{
  "model": "image VQ-VAE",
  "dataset": "photos of plants, animals and fungi (iNaturalist)",
  "train_examples": 155796,
  "image_size": 48,
  "crop_scale_min": 0.7,
  "horizontal_flip": true,
  "translate": 0.12,
  "bottleneck": "vq",
  "downsampling_factor": 4,
  "encoder_arch": "efficientnet",
  "encoder_norm": "batchnorm",
  "encoder_activation": "hardswish",
  "encoder_channel_attention": "eca",
  "encoder_depths": [2, 2, 2, 2],
  "encoder_kernel_size": 5,
  "encoder_stem": "deep",
  "encoder_expansion": 4,
  "encoder_widths": [40, 56, 88, 128],
  "loss": "l1",
  "latent_channels": 8,
  "decoder_norm": "batchnorm",
  "decoder_activation": "silu",
  "decoder_widths": [48, 96, 192],
  "decoder_blocks_per_level": 3,
  "decoder_block": "plain",
  "decoder_attention": false,
  "decoder_upsampling": "transposed_conv",
  "codebook_size": 512,
  "init": "orthogonal",
  "residual_init": "scaled_by_depth",
  "optimizer": "soap",
  "beta2": 0.99,
  "learning_rate": 0.0019,
  "beta1": 0.95,
  "shampoo_beta": 0.99,
  "eps": 1e-08,
  "precondition_frequency": 32,
  "max_precond_dim": 512,
  "merge_dims": true,
  "one_sided": true,
  "adamw_lr_other_params": 0.00081,
  "max_grad_norm": 5.0,
  "max_steps": 7700,
  "batch_size": 384,
  "epochs": 19.0,
  "lr_schedule": "linear",
  "final_lr_fraction": 0.01,
  "warmup_steps": 230,
  "weight_decay": 0.2,
  "adamw_weight_decay_other_params": 0.01
}
Rows from block 6 of the encoder, named by matrix and row number. Rows with one number belong to one channel. Each number is 500 + 40 x the weight over its row's rms, rounded and kept within 0 to 999. All counts start at 0. Numbers have three digits each. After the name is the row's rms in percent of the matrix's.
# convs0: expand pointwise conv (encoder.blocks.6.convs.0.weight, 352x88x1x1), inputs 0-87
# convs1: depthwise 5x5 conv (encoder.blocks.6.convs.1.weight, 352x1x5x5, trained with AdamW), a 5x5 kernel
# convs2: project pointwise conv (encoder.blocks.6.convs.2.weight, 128x352x1x1, transposed), outputs 0-127
convs0.51 151:549516453455498468517511518467425495515456523524515495533483531506575469450372453499454427460480407571470468575489517519514522501439429470531463457504505494435458557523531474502510471462542520563551528503517514460533519535492554465576518486494534490561515490481466
convs1.51 083:485496389515503479461536416472488531586508477468527544494469506478463480516
convs2.51 158:497488534461487458450493455575522485455486507530525543461560507526389487484440519544474464496476565476433511537524551528453554500622547514516556460519497477534520511438572484534520569501483486455472527480547477506485614529559449459551479476494483497480461515472455526554443472505482528469484574457524453485508535559464530495502512493442445498521551460463580556442553507525473471485514
convs0.105 135:444552486440490479589471557525515475519510529564515474507472447485450478422505453447442441479517488503505469553472508579533447592581507493527466522585490489586502492506523518572495516436472465462534572477487484454471518485470510493568478525495502505525574504491488
convs1.105 092:473484510501477501532459522538556420384447530478572487512497478479491510502
convs2.105 148:507489481541550550497552558443493491544482443513514540560525513451503536527540541450535518606531512502537508486505428462502458486528489557407443519586537445468534481533498492500486529494524549409499450476427579455593501554582536461511514498513497470498513527519498542510556552523496547526483551462486455544467496553409453473477550456493501419441514449508475521492473525498501473489538
convs0.106 105:612456532487524475488558461490422537474486552480503451509455550460520431448480486515516477492569417471457519510456480486484465475539489553489553516507489518450501459441489566510511427517460522445563553518482451482532456529509531553548548434479518476525482409506465
convs1.106 087:502501466514469490506580517498529519598545481382519521489509466501493463502
convs2.106 074:514484570509413526468485456474578511530495472512521486525486586557453507526533605539474387495391461525476476466522469428483546534494506431522503501527519510489448571528435516494565543540553469449465489538468495552535493447537508499424531489527431460494509554498526505494569444514475547530565437482482461506464436514517528522540517455496493484563498546513534520479560484494494495513530
convs0.107 070:538490526500556499495449522485505524511569504443411423516541476428487520488487522425515465440572439478555443519507575432437498459531532542475558541534506499528449485456492608473536512522488518529502469480499565510480486451559465459516510547464479440523501543477508
convs1.107 110:477474520500497506458507462492473339446457535512475516488506530501502517490
convs2.107 081:458512447462604506558464546599499564494497518478563483486534484436461447497521520518492491409430553476509501506500512481553449575527544533523454481508443511471523530512501513466408558491497506519414486536451480461460505534507516503507511476541543465466488477454471489505496549486524521477487440514525442547552591601460495498487502558498560550506526461546494562473417458512514509558476
convs0.108 139:483585489418478446487523556493456438432559529527508477530507445487498518498522521526483461512497500502525569539464527530476442436474509419424431490530497565492536439527491505497494508471498536484443523528459395553498464520509412517548458475483463533501495542575532
convs1.108 097:510512486510500440517539424485520535530550458508504502503459470466422433417
convs2.108 125:516421454525373442544473516512469470554526443537508477407440496579512481518526476508545455488509468526520553565554516449463468522516529511482489517531400544471511426560445486473513458486481439503502487513477575444508463505512532514481479491462498555462502499547454567498474489493472489521558486484550501478496453520462523488561483463437544562587572515501467525563509518534551541462453
convs0.109 068:478496526544508459438499535536492433470497509580486563563505515428562516445484478540517433551454550508472433469537480520505477488516545498453429495436471514570485479484486605454423518497519570514578475455483547500512475542496487490535501539477453467485547469556474
convs1.109 140:533472500501495499469496521510482492315497486497488503497489507475515486518
convs2.109 079:491471488482476470559519514470554528569461417523532489472418548469494487512483469509516499553480442472500486448513479459447538509478468458512554423531504500591491585495495384490489554555515504506555431405548499504530484511534554467513450465506429536498427472468517531468478490520450471564442500546452492441473493493478585481502461473411530489466529566495488481431503517478541515477522
convs0.110 133:468450457486477448536461510495471474511513537557530501438493502484481470457474423459484480490522449504543429531439509489543477564526497484561497461529475456561511511441479495548461534462504485489593466474529523446551490529485543486541515575564485486521624425458437
convs1.110 117:490507518485501484505616490512523517634525493483496554479472471480505494512
convs2.110 100:503498563383516516590494482586525503469459560479462503537529518487488454512522529511449495426470548441507500471491589528424467511506512515448547475450488497520532529531460507476522482510575523519527526464523527472412405480547457512514517471486508541529496577446538456474475508465453552464467540484477490550545541461549485520471510565471479473618530479437542525531494462475532549521462
convs0.111 089:536548529482599555496468455543486457552498471481467495594543474489509465514571511521484560417540515492546555554556515440493500472527484581528496543529486505546501514536437588464507546567558513533529438508518479525488462463489500519461528543446453533446510502463526
convs1.111 088:492506474508501502453573470491498372572494492493477564481490489489441496500
convs2.111 080:520508461451463537459508456461481509460559458469444496503456476440552520532546451494511466459511483419506566534396492459521455494556461539440501521516438460453525484427494500432546499436478540500503446473533465517507513547490599549516494436489480492509514497473528462449483533459549472487542414579448528557538412513485518444523533558552488511539458554525512549522518505473566494522467
convs0.112 096:445547469550511443433509450497543525500438563529555495523438521515479516577499545445514500500474514466492485469501477545444545472492458604518521559539431469463542513481540560486541431551527549527524468448467526544453546500519470545501502551476489572574467513521535
convs1.112 097:486532554490479521536512532506458472354512479487489461531501483482523494436
convs2.112 089:530517483563464463484472482481519420510542474548460481403507469524429481478479482523522548472539499516456470459574445584580515564472528494489511511486504508489514514479561543496596450550456487508495510481553493542469438497550470508582543507513438467512431459551498532517436456567557547505534518420452474489465512523472511549540508531505566512445442492487584465550503509422493466498497
convs0.113 103:580532512463531434473519502570532560550520464539481541527530491467553508493565438471511543446540569487492483478471460505555518510481455501469547447586465459488599530471481481493456480469505485466466508475436426520510516540437449521572468535489459453500514428540517
convs1.113 098:494448461528487501463433531487516592498469434551523590495475503496466485480
convs2.113 077:492452519482537509494510464437500493450535536523484480451503451466539558559544513583505507447530414480488531526644484474537552552554520432517465517481512416499527491528464491515456485543507480560560460506528541578505534501472483527533503464504494474516504530512511545456483495514494514546559499489503499512442540558428581563505469518555506588552512427531526529469503463460529519568581
convs0.114 103:482496436419401533511532502533511468517474485544421493524488531468542447537501519495513482455503463495527573500480464537470454512493449503472485469508461429541480461557472493450432412453528471476504451491520550566449530447497524469618565511500479539523478456459494
convs1.114 143:503498492495488513520529479487519500311493498498515505495494492478487519492
convs2.114 132:391601462497550461501557514583478468494493453567487516543462493489477549494476471555466419455584437487512481574499527485465457575532486510518492461517525514490457498557487540536503481476442541513469543475541441518532512453518518480505486576546508528514465482435505456499479521487464529525447591524487500500398539496479506558515488501501561514482518504483474515465437513435446545508401
convs0.115 078:472449503498485517495531512470502407448514456544540523450540461520460513459492532492503526518483503539569518499466492411456455517489499536507467471483556500426463545495491534442452574466472558526465522499423521493466516535459546548632483433513548484493504500547415
convs1.115 095:501503470495492501508512426507483471518512502517502670512513503520463515493
convs2.115 074:533495567573485518529513460455451450516521471553504538595449546556503495529481464533527502504516494477469419499511517587454497524512490380492531556525470503496519469486443543426542571493483471542540448508537522491484558479513520510409559576503507510529531521428528605508485491534482512429519582491448468504511527484456439471511494459471510482455436529458542538516519471468492518563511
convs0.117 137:538563527405470525505599523418504447543539488496548564521526549460502498483457534455443487530544511561494427495504528453540528514444464397527519450529505475474465464510503454463417496524512504575467525517506446502559490475528458514483516507532558480540554474520492
convs1.117 103:522482496470500523390427498470515505511477491590464470483476487532448541540
convs2.117 115:493515500450488544515538517510482569509537531499496546439542462544445484492495536499512426517460501520448583511455488517479481538528504478449483592520492514485552508423508529560525503531497439540467521467525531423563586464493550514403475450524523474505422528470447484523475464488556571476431448449525497548477589538447502508524470504442533478450470490531519514516605542482459539478552
convs0.118 116:449495456486481505550454494540493477593486455459444549495434433497524488487438476468423474498505431520519456576476466489493467434478530440514572441420537480478460460524526478460526492525505421465525508496473476508432563435562460549510543523525513544482515510510543
convs1.118 089:492495490536510470556438501529481465344526502525517517486515493508483525522
convs2.118 106:472473397468494438486475520499566469490527483531510523576498491524579517529495449530494469488463482437538505476516491484469525493491440563493535530498464511532496547517427505565561461487523475490449567467534473489572448494466520479504485593483438532460511452444493467470500505421452556470478587446531448523452518475521539491552457408447509527571511495496457558479482563543554495576497
convs0.119 069:504479435516437552441522543467567519475465515523491505512570538464466463600470558441482505496506491467420484529471562518496484453494470569588459458506503457518546425492515560528528522505493430520512520484502461397515525483458540527466544422506522511504553522531496
convs1.119 087:499502496501493498521532492499501489309534519501502494490507505506492504497
convs2.119 135:527520588479446470536476453555447543496568445484479494476519469471545511493526432572592499456494487591504548476452453552505539503516562489529483500467464468502469498528511592527508493450541496458461491472455444506479494496539477494549492463532475454487521421493519523549490459603521591449570408465521484506520517520522445510469552528519513558502488472432521542560489507487495529551563
convs0.120 086:505524546493451546498441489476508463547464570501511563465522457503455525521448575516491427474477541475503462512476483440466509525554565541461505521516504573577485427445556490512492459571507532544558460538488467561449451469502563508508507512432493553488505567445449
convs1.120 106:477524522496511518506490459475467387556440575451458475459510514458507479508
convs2.120 101:464502531521595563516522529493431558505534451467541475459575432494491542439558452526529497539508489439506513529548445452494455514431501490476472454526584470481507542518548498472541524486526514462590535536455483566531435511556458439572514486474448479515511487522494472597441469494566487485464542526560498549468499568591515482513474486553505474461533433510506509510562476483487478483537
convs0.121 090:384521502486516473419547518469542548474528398500551476493450523456485493420506519535578431494457478541526517518479512548428503493486480530519534513480472466451478513491525533517454492551582601515479486518491514473424525522456535488476412537523504501512504477552478
convs1.121 099:508517531537530517555454618499494444500476549529449550474545488479507467521
convs2.121 073:523622506456520453581547542469496509544457481551505552503505533488513537537550493496533484522593507531444474500455597555542525584470549562494437530504497461474474542493484596466482559452501504554424484506507539527510506490548428489501498557520472527487455475547464449469452552542475416465503527518559478541495509521470490528454533497493511482410519453477516450515530525564491452499489
convs0.122 093:511485482529459488535528444484496555390483490466488477536538510460520516549503496510483490571554434439490586533374491502487571567524457479529540495422500487506434474538479453536450476509477476491465545527472498508506490486478433555571475453513504545427509481503530
convs1.122 114:468513511536502508515481460458477670499538502510522505466493490498524504501
convs2.122 085:456474490559501573442505510527493498498574464550471519470634499525514550461455521565510559555558418471544555440588528544521441499531543420478502525495518446466530487470525483482507437494472494510571473458526589468469523496457521475524498495527592494512547449543504475512481531475480534543521478540524441456542504512501516549511420501587480482452504475540463468530483471536529487527511
convs0.123 063:419496456446454527507550486545472487544543532495551463489527498489510471498565475449493570517524528461499524462494514505565532531454489564510537500566522585499477424548507510439503503554484460517516447536416534532534461511443544467510595433458513580516531518540527
convs1.123 128:499495495492498491508497505480492478693516516485511504521498496501507505498
convs2.123 088:484576569514470543451489473442504428526504429535465499484473490504543473519502533477535579515462487568565442409494439477437537475474464483491496435532492488510564458516504560484503555527511504453496504554529494499459562584510442421511485499513506436506571530454519471499557512512520496413519420468503522538492534485520443499511486534482480486503518461523450556437588484551423471472545
convs0.124 101:523530505422561537524522424494569496585511535514507500566528473438511581550498506467503494542406551536471465484453383491535575537520524457504482511502507509532524523497483511500460449545489511536467426542485504482529478425487491534566490496536491563489543539531462
convs1.124 092:525487492503508530430479496457500521598532533494411436462511492478462447525
convs2.124 088:473543475493582532506573461483429475508591520467486484494492465542507472474491502521438542501521461514417491453435520480480543496479452588516506525409557453502526483490458534568483512488487474476510545449509499551488544490425488526561562489431499520456427507490466509465455489598516507512611469540553505577503523522511526477514536474502437536543592504484529492560474487459521542501536
convs0.125 135:465499459475555541555440496555492537516486509550505538460502532473506521512554517504430501477547529626488464503488482533422478447499436495456430507508450457574467497497505468431558508457511445519461531484484458489461490476501563495539501564534547482510432534600482
convs1.125 090:504498498501505497480464491519495480410513531509524624404523500499488452510
convs2.125 098:467611525549527509439547519421507498495470494488484531562538511507557487516484461462476493566534544497438532488501464477502468511490539501424523479551455460479551486517465556528521509453532548547551506478479632555494400468503517481509515507538391551499581527485459499564556510432524454477545424503509438538466503475509497470476519493483530493474556488507502459488423467524533457456510
convs0.126 110:499500531479502523505560482512483432496488527456529486513472530496447494474488535534430469508421511516370518451504542481452511576528444468499461514491527481567564401565439466506499546555457595484531488534530520552529479505487472546540442520463512536485567499502476
convs1.126 086:513500481476511529488588511509539468502514452542609574551504514528509457496
convs2.126 096:528485464543549521520464473500487508513516550499466500560445515425510400437469463527499504468470473476448482462512546492473496480509483489490511428524498470528503484513527507473522483482488531564527441512524554493492545537418551590540542536512504553465547506488460560445515529481520488505462531343627531452451461539504508567507580470550496453497479512512526492554528461577499483462474
convs0.127 093:460429469453476480515472537458511481503575509452509534524475465484483489497510560496449515496504474526463445521439506451479409511558459447533471522481502481479471531418471581459442531543558552507498480517409468553498545553490499508502503511538530373555460537477471
convs1.127 080:488521493473508521526490526463489575566508450532512589402488533473492464524
convs2.127 085:529598527517432480517486477486521500557456419512514538477499532483514495521472477558483488460438551464441468486517434528442517514483475458447485506456499517538496451476499526465565554475543436608487520468500468568450469483512491397382484489471404539524460515555511499492537469517498507502526482458420508443498511495428448480487529491471444516460496569465499525531569519474525538551474