config.toml
image_size = 48
encoder_arch = "efficientnet"
eps = 1e-08
precondition_frequency = 32
Rows from block 0 of the decoder of a small image VQ-VAE, named by matrix and row number. Each number is 50 + 10 x the weight over its row's rms, rounded and kept within 0 to 99. All counts start at 0.
After each channel's rows are labels from the 100 images, of 14848, where the channel reaches its highest value: "colour at peak" is the nearest of a few named colours to the mean colour under the peak. Only what is clearly more common there than usual is listed. The data: photos of plants, animals and fungi (iNaturalist).
# conv: 3x3 conv (decoder.mid.0.conv.weight, 192x192x3x3, each kernel summed), inputs 64-127

conv.173:47 59 44 11 47 54 40 45 50 51 58 34 67 47 61 31 46 51 46 53 62 62 47 51 56 64 53 59 56 57 62 78 31 51 27 61 56 58 36 31 43 42 58 48 60 38 47 57 52 51 51 39 53 42 49 74 42 32 35 45 49 59 48 69
colour at peak: grey

conv.38:44 46 35 47 51 35 57 60 40 61 52 64 52 34 55 55 55 51 32 42 56 48 34 52 49 58 48 57 50 66 49 63 58 54 52 58 53 49 52 43 62 55 49 51 49 62 12 43 55 55 61 48 59 59 53 58 53 54 70 39 38 43 43 63
colour at peak: green

conv.18:60 47 61 65 61 45 57 57 58 36 41 55 47 56 54 43 31 57 52 63 37 41 48 51 32 50 34 44 38 56 40 35 39 42 53 65 47 39 48 62 39 58 42 63 30 42 42 56 55 48 54 62 43 69 55 44 59 61 48 55 61 53 45 49
colour at peak: black

conv.116:49 49 75 33 37 68 40 54 44 50 60 56 53 60 53 45 51 52 65 58 40 58 56 43 48 30 60 43 47 45 48 53 67 49 44 55 55 44 55 33 50 40 54 45 49 35 55 52 44 50 37 47 46 39 46 42 41 42 37 43 47 55 62 37
colour at peak: white; pink

conv.127:51 52 48 41 39 39 61 59 40 57 37 55 48 54 66 55 59 63 59 53 39 48 48 40 38 40 52 42 46 67 52 30 60 44 55 53 41 57 71 38 35 53 41 48 43 55 65 56 51 38 44 48 53 52 61 43 64 68 78 43 53 40 51 39
colour at peak: brown; black

conv.89:51 60 68 47 45 52 29 46 41 54 50 41 55 49 63 43 35 47 50 53 49 60 52 42 50 34 53 44 60 59 54 60 52 48 42 56 63 72 43 47 34 48 44 42 55 49 53 52 53 22 47 48 38 57 58 53 47 46 30 40 49 47 59 67
colour at peak: black

conv.129:35 60 55 22 52 41 42 54 56 57 41 60 63 37 62 63 41 38 54 48 54 53 62 38 47 30 50 40 64 41 50 69 45 43 49 41 63 52 50 17 50 55 43 44 50 40 61 55 40 70 60 43 52 44 65 49 41 52 20 39 52 47 54 73
colour at peak: green

conv.77:42 46 53 51 56 52 36 48 41 60 55 36 54 55 51 40 70 58 50 34 63 68 61 44 68 56 68 55 75 54 54 57 55 56 38 43 55 51 37 53 60 48 54 46 64 56 56 55 53 54 40 43 52 44 57 57 49 32 48 61 45 46 52 60
colour at peak: orange

conv.103:43 70 64 23 47 54 47 51 54 52 47 50 63 38 51 51 47 53 62 54 49 61 54 44 53 70 50 56 66 54 48 69 61 42 47 50 64 46 42 31 38 44 56 44 45 36 83 62 47 74 49 48 48 41 56 56 42 45 18 39 52 55 55 70
colour at peak: black

conv.106:58 57 59 45 44 52 46 43 61 51 68 37 66 39 50 60 44 47 51 54 45 53 48 54 44 33 51 52 50 50 35 66 59 44 46 54 69 62 34 09 48 50 45 38 42 39 69 59 38 47 55 48 45 42 55 55 43 48 18 38 59 56 51 57
colour at peak: green

conv.26:51 66 47 39 61 55 45 46 53 52 48 49 47 45 58 42 57 48 56 55 46 57 54 45 53 48 47 55 56 41 58 60 68 49 55 52 68 69 53 47 51 52 47 71 48 46 50 53 62 57 51 34 48 49 53 54 42 41 28 56 40 58 59 68
colour at peak: pink

conv.191:54 56 59 44 38 51 52 51 39 48 53 68 39 68 56 36 29 49 59 56 51 50 56 50 44 70 52 42 39 59 56 59 26 46 53 50 47 31 63 76 38 56 56 64 53 55 41 54 57 74 54 63 52 48 43 58 51 37 66 30 62 49 49 44
colour at peak: white

conv.115:41 32 61 37 40 45 51 59 61 60 50 60 49 67 60 60 35 34 56 56 62 39 49 34 55 05 46 28 49 34 49 41 42 46 66 43 42 40 51 48 63 49 64 57 51 55 55 47 47 56 57 38 71 46 39 34 59 45 50 41 53 39 49 48
colour at peak: white; pink

conv.186:57 53 44 39 62 38 40 51 60 31 33 67 49 50 41 50 39 39 50 52 43 62 49 48 37 50 43 55 47 33 35 38 42 43 47 43 49 39 51 49 37 62 60 47 49 68 80 45 50 48 58 55 42 67 54 44 63 50 50 56 62 41 44 49
colour at peak: brown; black

conv.1:48 45 57 22 61 54 52 58 52 51 56 47 47 57 46 43 39 55 49 55 50 47 49 52 37 68 38 49 37 60 46 57 26 43 53 51 52 22 23 44 49 42 63 51 57 32 54 58 43 67 60 52 66 42 38 43 52 52 38 67 55 53 50 45
colour at peak: black; white

conv.74:49 55 43 24 58 41 57 50 42 53 32 53 49 47 65 42 62 49 55 39 57 58 75 37 58 72 47 36 58 53 57 46 40 58 52 37 52 42 64 74 64 45 50 64 68 50 45 46 53 57 47 41 59 49 53 64 38 45 52 67 48 39 47 65
colour at peak: yellow

conv.68:43 53 56 39 58 38 48 63 37 47 34 42 49 55 54 54 47 48 50 43 44 40 41 37 43 42 46 46 63 63 58 53 46 39 43 60 54 49 31 29 36 45 65 37 39 49 74 51 48 44 48 47 58 52 54 38 64 53 38 41 54 56 50 62
colour at peak: black

conv.64:53 69 49 31 52 55 32 39 46 48 62 33 59 42 49 39 42 43 53 53 57 63 47 61 50 84 47 55 59 52 59 84 68 56 38 51 67 59 26 38 36 44 54 39 62 43 57 51 58 75 48 45 35 43 48 73 46 37 20 49 57 50 52 66
colour at peak: grey

conv.158:62 63 58 54 50 41 39 53 50 58 48 46 46 50 59 53 35 67 57 58 35 48 39 53 34 34 52 48 47 59 43 69 51 40 50 64 60 50 36 40 40 55 37 53 43 46 38 64 63 32 55 58 48 60 60 56 58 62 35 46 48 51 46 57
colour at peak: black

conv.17:41 60 62 49 45 58 38 48 49 53 48 61 54 49 51 65 37 32 63 45 54 51 57 39 57 61 52 47 72 38 55 75 47 54 53 54 70 26 44 57 50 51 41 53 53 46 52 52 48 89 41 61 55 51 50 57 31 55 28 27 50 44 50 58
colour at peak: pink

conv.97:62 53 47 68 46 53 35 40 41 44 58 20 56 54 67 36 42 55 63 54 42 54 48 60 40 55 55 46 52 57 53 67 66 52 36 56 58 73 35 57 32 48 49 44 58 61 60 49 63 34 49 49 46 54 50 58 60 49 42 44 51 46 54 55
colour at peak: brown

conv.183:45 42 56 63 56 49 31 55 46 49 56 37 53 55 47 47 52 55 37 50 52 49 52 39 54 21 49 51 56 57 54 50 52 47 37 52 57 69 32 25 48 51 48 36 45 49 54 52 41 06 50 51 45 52 52 46 56 45 35 42 53 45 54 56
colour at peak: grey

conv.71:46 53 60 19 50 60 27 46 50 39 60 47 57 45 48 37 38 38 49 49 51 52 42 49 51 47 46 58 55 49 54 71 60 48 38 50 56 51 40 27 35 45 62 40 53 43 78 48 41 58 57 41 46 48 47 48 41 36 23 42 57 50 55 55
colour at peak: grey

conv.114:38 55 53 41 28 67 60 51 39 58 51 53 45 61 56 38 61 60 65 58 35 61 50 52 62 50 71 64 38 39 39 43 51 62 45 41 28 41 46 48 48 39 44 54 51 57 49 60 69 61 45 62 49 36 48 49 57 55 64 62 31 41 53 28
colour at peak: pink

conv.176:50 51 52 13 52 52 49 54 45 48 47 58 59 39 65 43 41 47 51 57 43 55 44 45 37 34 43 42 41 61 33 56 82 45 35 49 46 46 38 37 41 53 51 44 49 45 60 47 49 62 60 36 51 50 59 48 51 57 25 51 56 40 50 54
colour at peak: brown

conv.47:41 38 54 42 59 52 53 58 61 45 53 72 55 48 22 57 52 43 51 41 55 39 48 52 58 62 40 70 55 31 47 62 37 47 50 50 53 19 49 39 70 63 57 43 50 45 72 49 39 38 51 62 61 48 49 49 42 45 55 47 47 48 46 42
colour at peak: grey

conv.53:57 57 45 49 46 57 53 48 47 42 60 44 46 54 51 48 37 41 49 60 33 53 34 55 30 72 41 58 31 62 43 45 47 51 47 57 35 61 54 56 30 45 37 48 34 42 59 57 53 75 42 65 42 55 47 41 61 59 58 29 49 63 53 36
colour at peak: white; pink

conv.170:47 48 52 64 62 53 64 57 31 46 53 60 48 52 42 40 59 71 45 57 41 61 54 53 49 56 58 59 41 52 38 42 31 49 38 44 40 38 33 52 52 46 51 47 44 58 65 47 52 02 50 65 56 44 50 44 57 50 55 71 53 54 44 39
colour at peak: black

conv.25:63 51 53 63 45 51 66 51 54 46 42 68 40 46 44 57 29 47 57 60 40 49 53 51 32 59 49 42 34 51 37 38 45 39 67 50 44 38 71 60 39 57 30 53 36 52 68 51 49 64 55 73 45 62 47 40 48 66 69 40 56 49 47 41
colour at peak: black

conv.105:57 47 58 61 34 43 45 52 38 56 51 25 39 68 73 46 48 45 69 54 42 45 55 41 40 63 55 33 54 67 63 42 56 49 61 56 44 50 52 73 41 45 34 56 44 49 36 57 60 85 32 51 46 58 56 55 67 57 49 42 47 53 62 52
colour at peak: white

conv.163:58 51 55 76 36 54 53 49 52 41 55 31 56 59 42 51 54 60 56 50 54 42 52 57 51 59 41 43 44 50 46 33 79 51 45 51 53 57 56 61 47 49 50 32 45 42 44 56 63 52 39 45 48 47 49 50 51 57 57 49 48 56 45 52
colour at peak: cyan

conv.5:53 31 32 54 83 44 48 56 52 47 52 53 51 38 59 51 40 50 33 47 57 45 54 56 42 49 33 47 52 55 51 64 46 51 54 50 57 48 46 60 58 55 47 67 56 55 37 45 49 56 53 43 57 59 59 53 56 47 46 57 54 53 43 57
colour at peak: grey

conv.42:35 48 57 49 39 66 32 48 39 53 53 47 37 52 56 55 44 31 56 36 51 51 45 44 59 57 66 69 59 38 54 59 53 63 50 54 56 49 58 70 60 32 45 51 62 46 49 42 48 88 50 49 53 49 42 49 37 49 40 39 35 50 61 45
colour at peak: grey

conv.75:50 53 42 16 72 46 47 59 46 42 49 42 51 41 46 33 48 69 29 53 52 55 44 52 39 61 48 60 48 68 45 53 49 49 32 48 41 45 42 31 42 50 58 34 51 52 41 48 46 42 54 45 50 45 53 54 55 53 52 65 54 58 52 51
colour at peak: brown

conv.167:52 45 65 36 54 55 37 46 41 44 52 42 54 55 51 40 47 54 49 41 54 48 39 60 49 74 48 63 48 55 60 64 48 51 33 58 46 31 42 37 41 43 69 39 57 47 54 46 51 62 49 63 51 53 46 52 60 46 49 52 64 56 52 48
colour at peak: black

conv.104:45 61 60 46 50 50 47 46 39 55 61 44 53 42 58 63 42 37 48 48 49 61 47 49 46 43 51 50 51 82 49 66 47 47 43 51 58 65 47 19 41 42 45 36 51 43 47 44 42 72 49 41 42 47 54 58 40 51 25 28 54 58 56 72
colour at peak: cyan

conv.41:62 48 57 47 65 34 36 49 57 53 52 40 58 43 50 63 52 45 43 47 60 42 59 42 42 46 38 32 64 62 57 55 53 38 62 56 74 53 39 47 54 61 50 43 47 39 63 50 38 27 50 44 59 54 58 52 42 52 34 39 66 60 41 73
colour at peak: green

conv.48:52 45 40 67 47 46 59 55 56 54 45 57 48 54 62 43 49 74 48 53 52 43 57 57 45 38 53 44 43 39 50 43 40 43 57 53 43 56 60 50 61 59 40 70 37 53 17 61 56 16 50 53 46 59 65 45 61 50 67 63 41 50 42 49
colour at peak: white

conv.190:48 51 61 44 44 51 57 57 37 50 52 51 56 49 51 49 49 63 47 60 37 55 45 40 52 44 50 55 45 68 32 52 37 44 39 51 40 50 31 18 35 45 53 41 42 48 66 51 53 19 54 53 48 40 54 40 58 47 44 43 57 44 40 41
colour at peak: black

conv.131:46 65 62 08 43 50 50 54 46 44 34 66 51 53 58 44 50 46 69 55 38 68 56 43 53 63 49 46 49 42 44 60 55 47 41 40 55 35 34 46 35 48 49 50 49 52 72 54 57 65 56 60 53 50 54 57 50 43 31 61 49 38 48 51
colour at peak: red

conv.165:70 53 57 69 46 43 41 46 58 44 45 38 49 56 59 53 42 48 65 60 37 41 44 56 38 51 43 45 56 52 60 50 71 36 64 65 59 61 53 66 35 61 48 50 34 42 53 57 63 49 53 44 40 74 66 60 59 57 48 40 52 56 48 62
colour at peak: black

conv.7:52 54 57 48 60 54 38 65 47 47 44 38 48 57 52 33 41 53 51 52 55 53 46 49 42 60 48 48 53 62 46 45 43 44 50 50 48 41 31 41 38 50 54 39 43 47 80 60 54 55 47 55 46 54 60 52 62 42 40 54 61 55 42 59
colour at peak: black

conv.11:48 47 36 32 58 53 44 62 60 50 45 53 49 50 48 48 44 58 44 51 47 48 52 39 56 12 57 45 37 31 41 46 60 51 50 39 28 42 62 41 48 53 68 54 50 54 26 60 39 39 55 41 56 41 43 43 46 40 51 46 63 43 57 31
colour at peak: grey

conv.111:39 46 63 53 45 53 48 64 45 60 65 40 56 60 39 53 57 59 42 32 48 46 55 44 57 38 57 51 47 59 49 53 46 47 48 65 54 33 40 24 60 50 48 39 45 37 43 62 34 43 39 64 58 37 58 41 46 47 51 44 40 51 52 43
colour at peak: pink

conv.112:39 44 51 81 46 41 51 58 34 66 55 64 45 43 52 71 67 39 49 33 66 50 59 41 71 42 58 49 61 49 53 40 37 62 71 50 62 45 68 66 76 50 40 54 54 45 27 39 47 54 43 54 56 54 57 43 45 56 58 46 27 50 43 56
colour at peak: yellow

conv.21:39 30 63 63 58 66 36 69 58 47 47 51 50 61 39 40 41 65 34 53 44 36 32 48 45 34 41 57 46 27 47 41 34 38 44 59 41 30 42 60 67 42 57 55 49 44 48 53 49 23 55 53 60 58 42 27 58 57 50 50 48 40 55 42
colour at peak: cyan; white

conv.152:60 34 43 55 69 37 46 53 57 47 47 45 53 54 41 48 43 63 39 37 72 28 50 56 41 54 38 39 51 51 59 40 43 47 49 59 58 54 41 41 55 62 55 45 47 43 20 37 41 38 48 46 46 62 54 44 64 47 51 58 61 62 36 62
colour at peak: cyan

conv.189:41 49 45 48 39 47 48 50 43 58 70 47 48 45 48 51 61 56 37 47 43 62 32 62 47 59 63 73 56 55 62 69 35 59 59 58 53 53 41 30 66 51 46 52 53 49 20 49 59 40 66 51 51 49 53 69 56 50 60 45 37 53 46 51
colour at peak: blue

conv.80:50 51 58 40 22 50 45 50 54 55 65 48 46 58 70 58 34 43 57 50 49 55 46 52 50 22 47 43 48 47 58 61 72 53 61 52 66 69 73 33 47 49 42 57 40 46 51 56 49 73 40 44 42 59 54 48 55 55 55 34 41 48 53 53
colour at peak: grey

conv.32:48 68 43 36 40 39 59 50 45 65 39 43 59 37 59 51 58 54 60 47 53 62 52 53 63 60 47 47 57 55 58 73 54 52 53 39 60 48 40 48 55 52 48 50 48 53 55 55 58 57 49 44 54 40 64 58 57 47 34 52 44 44 38 66
colour at peak: orange

conv.160:40 64 69 25 31 53 44 58 43 59 55 52 53 49 58 52 46 54 60 51 38 61 47 42 48 40 60 49 54 55 51 64 58 44 42 52 57 55 41 21 47 44 44 41 41 41 70 66 51 68 51 55 52 41 60 49 51 57 41 38 37 47 51 61
colour at peak: black

conv.147:39 51 57 24 46 49 62 58 47 54 50 77 48 50 44 58 59 46 47 42 46 62 63 42 57 42 56 61 51 51 39 56 31 57 55 41 48 27 41 22 59 47 44 53 47 41 55 49 37 46 48 65 66 30 52 43 41 44 42 57 38 47 44 43
colour at peak: pink

conv.110:50 47 50 62 70 56 36 62 43 44 56 48 56 41 45 54 61 31 45 40 37 63 50 45 41 57 37 47 53 61 47 49 82 56 41 49 56 40 55 53 50 45 38 27 46 51 67 52 41 77 35 62 44 54 46 52 38 60 20 41 60 53 64 61
colour at peak: grey

conv.162:46 51 49 18 48 46 42 49 42 36 50 33 65 52 61 42 49 49 48 48 58 60 58 38 48 58 46 48 47 43 54 56 48 50 39 45 62 64 44 27 43 46 71 48 58 59 74 46 49 36 58 40 49 38 50 55 53 50 41 53 70 47 51 63
colour at peak: grey

conv.164:48 77 55 45 40 47 46 48 42 64 41 40 47 44 69 46 51 63 66 58 45 63 59 42 52 57 61 39 58 64 55 65 45 47 44 58 58 60 27 59 40 48 40 58 53 46 43 62 67 40 47 47 49 49 68 58 51 42 30 47 45 54 47 68
colour at peak: yellow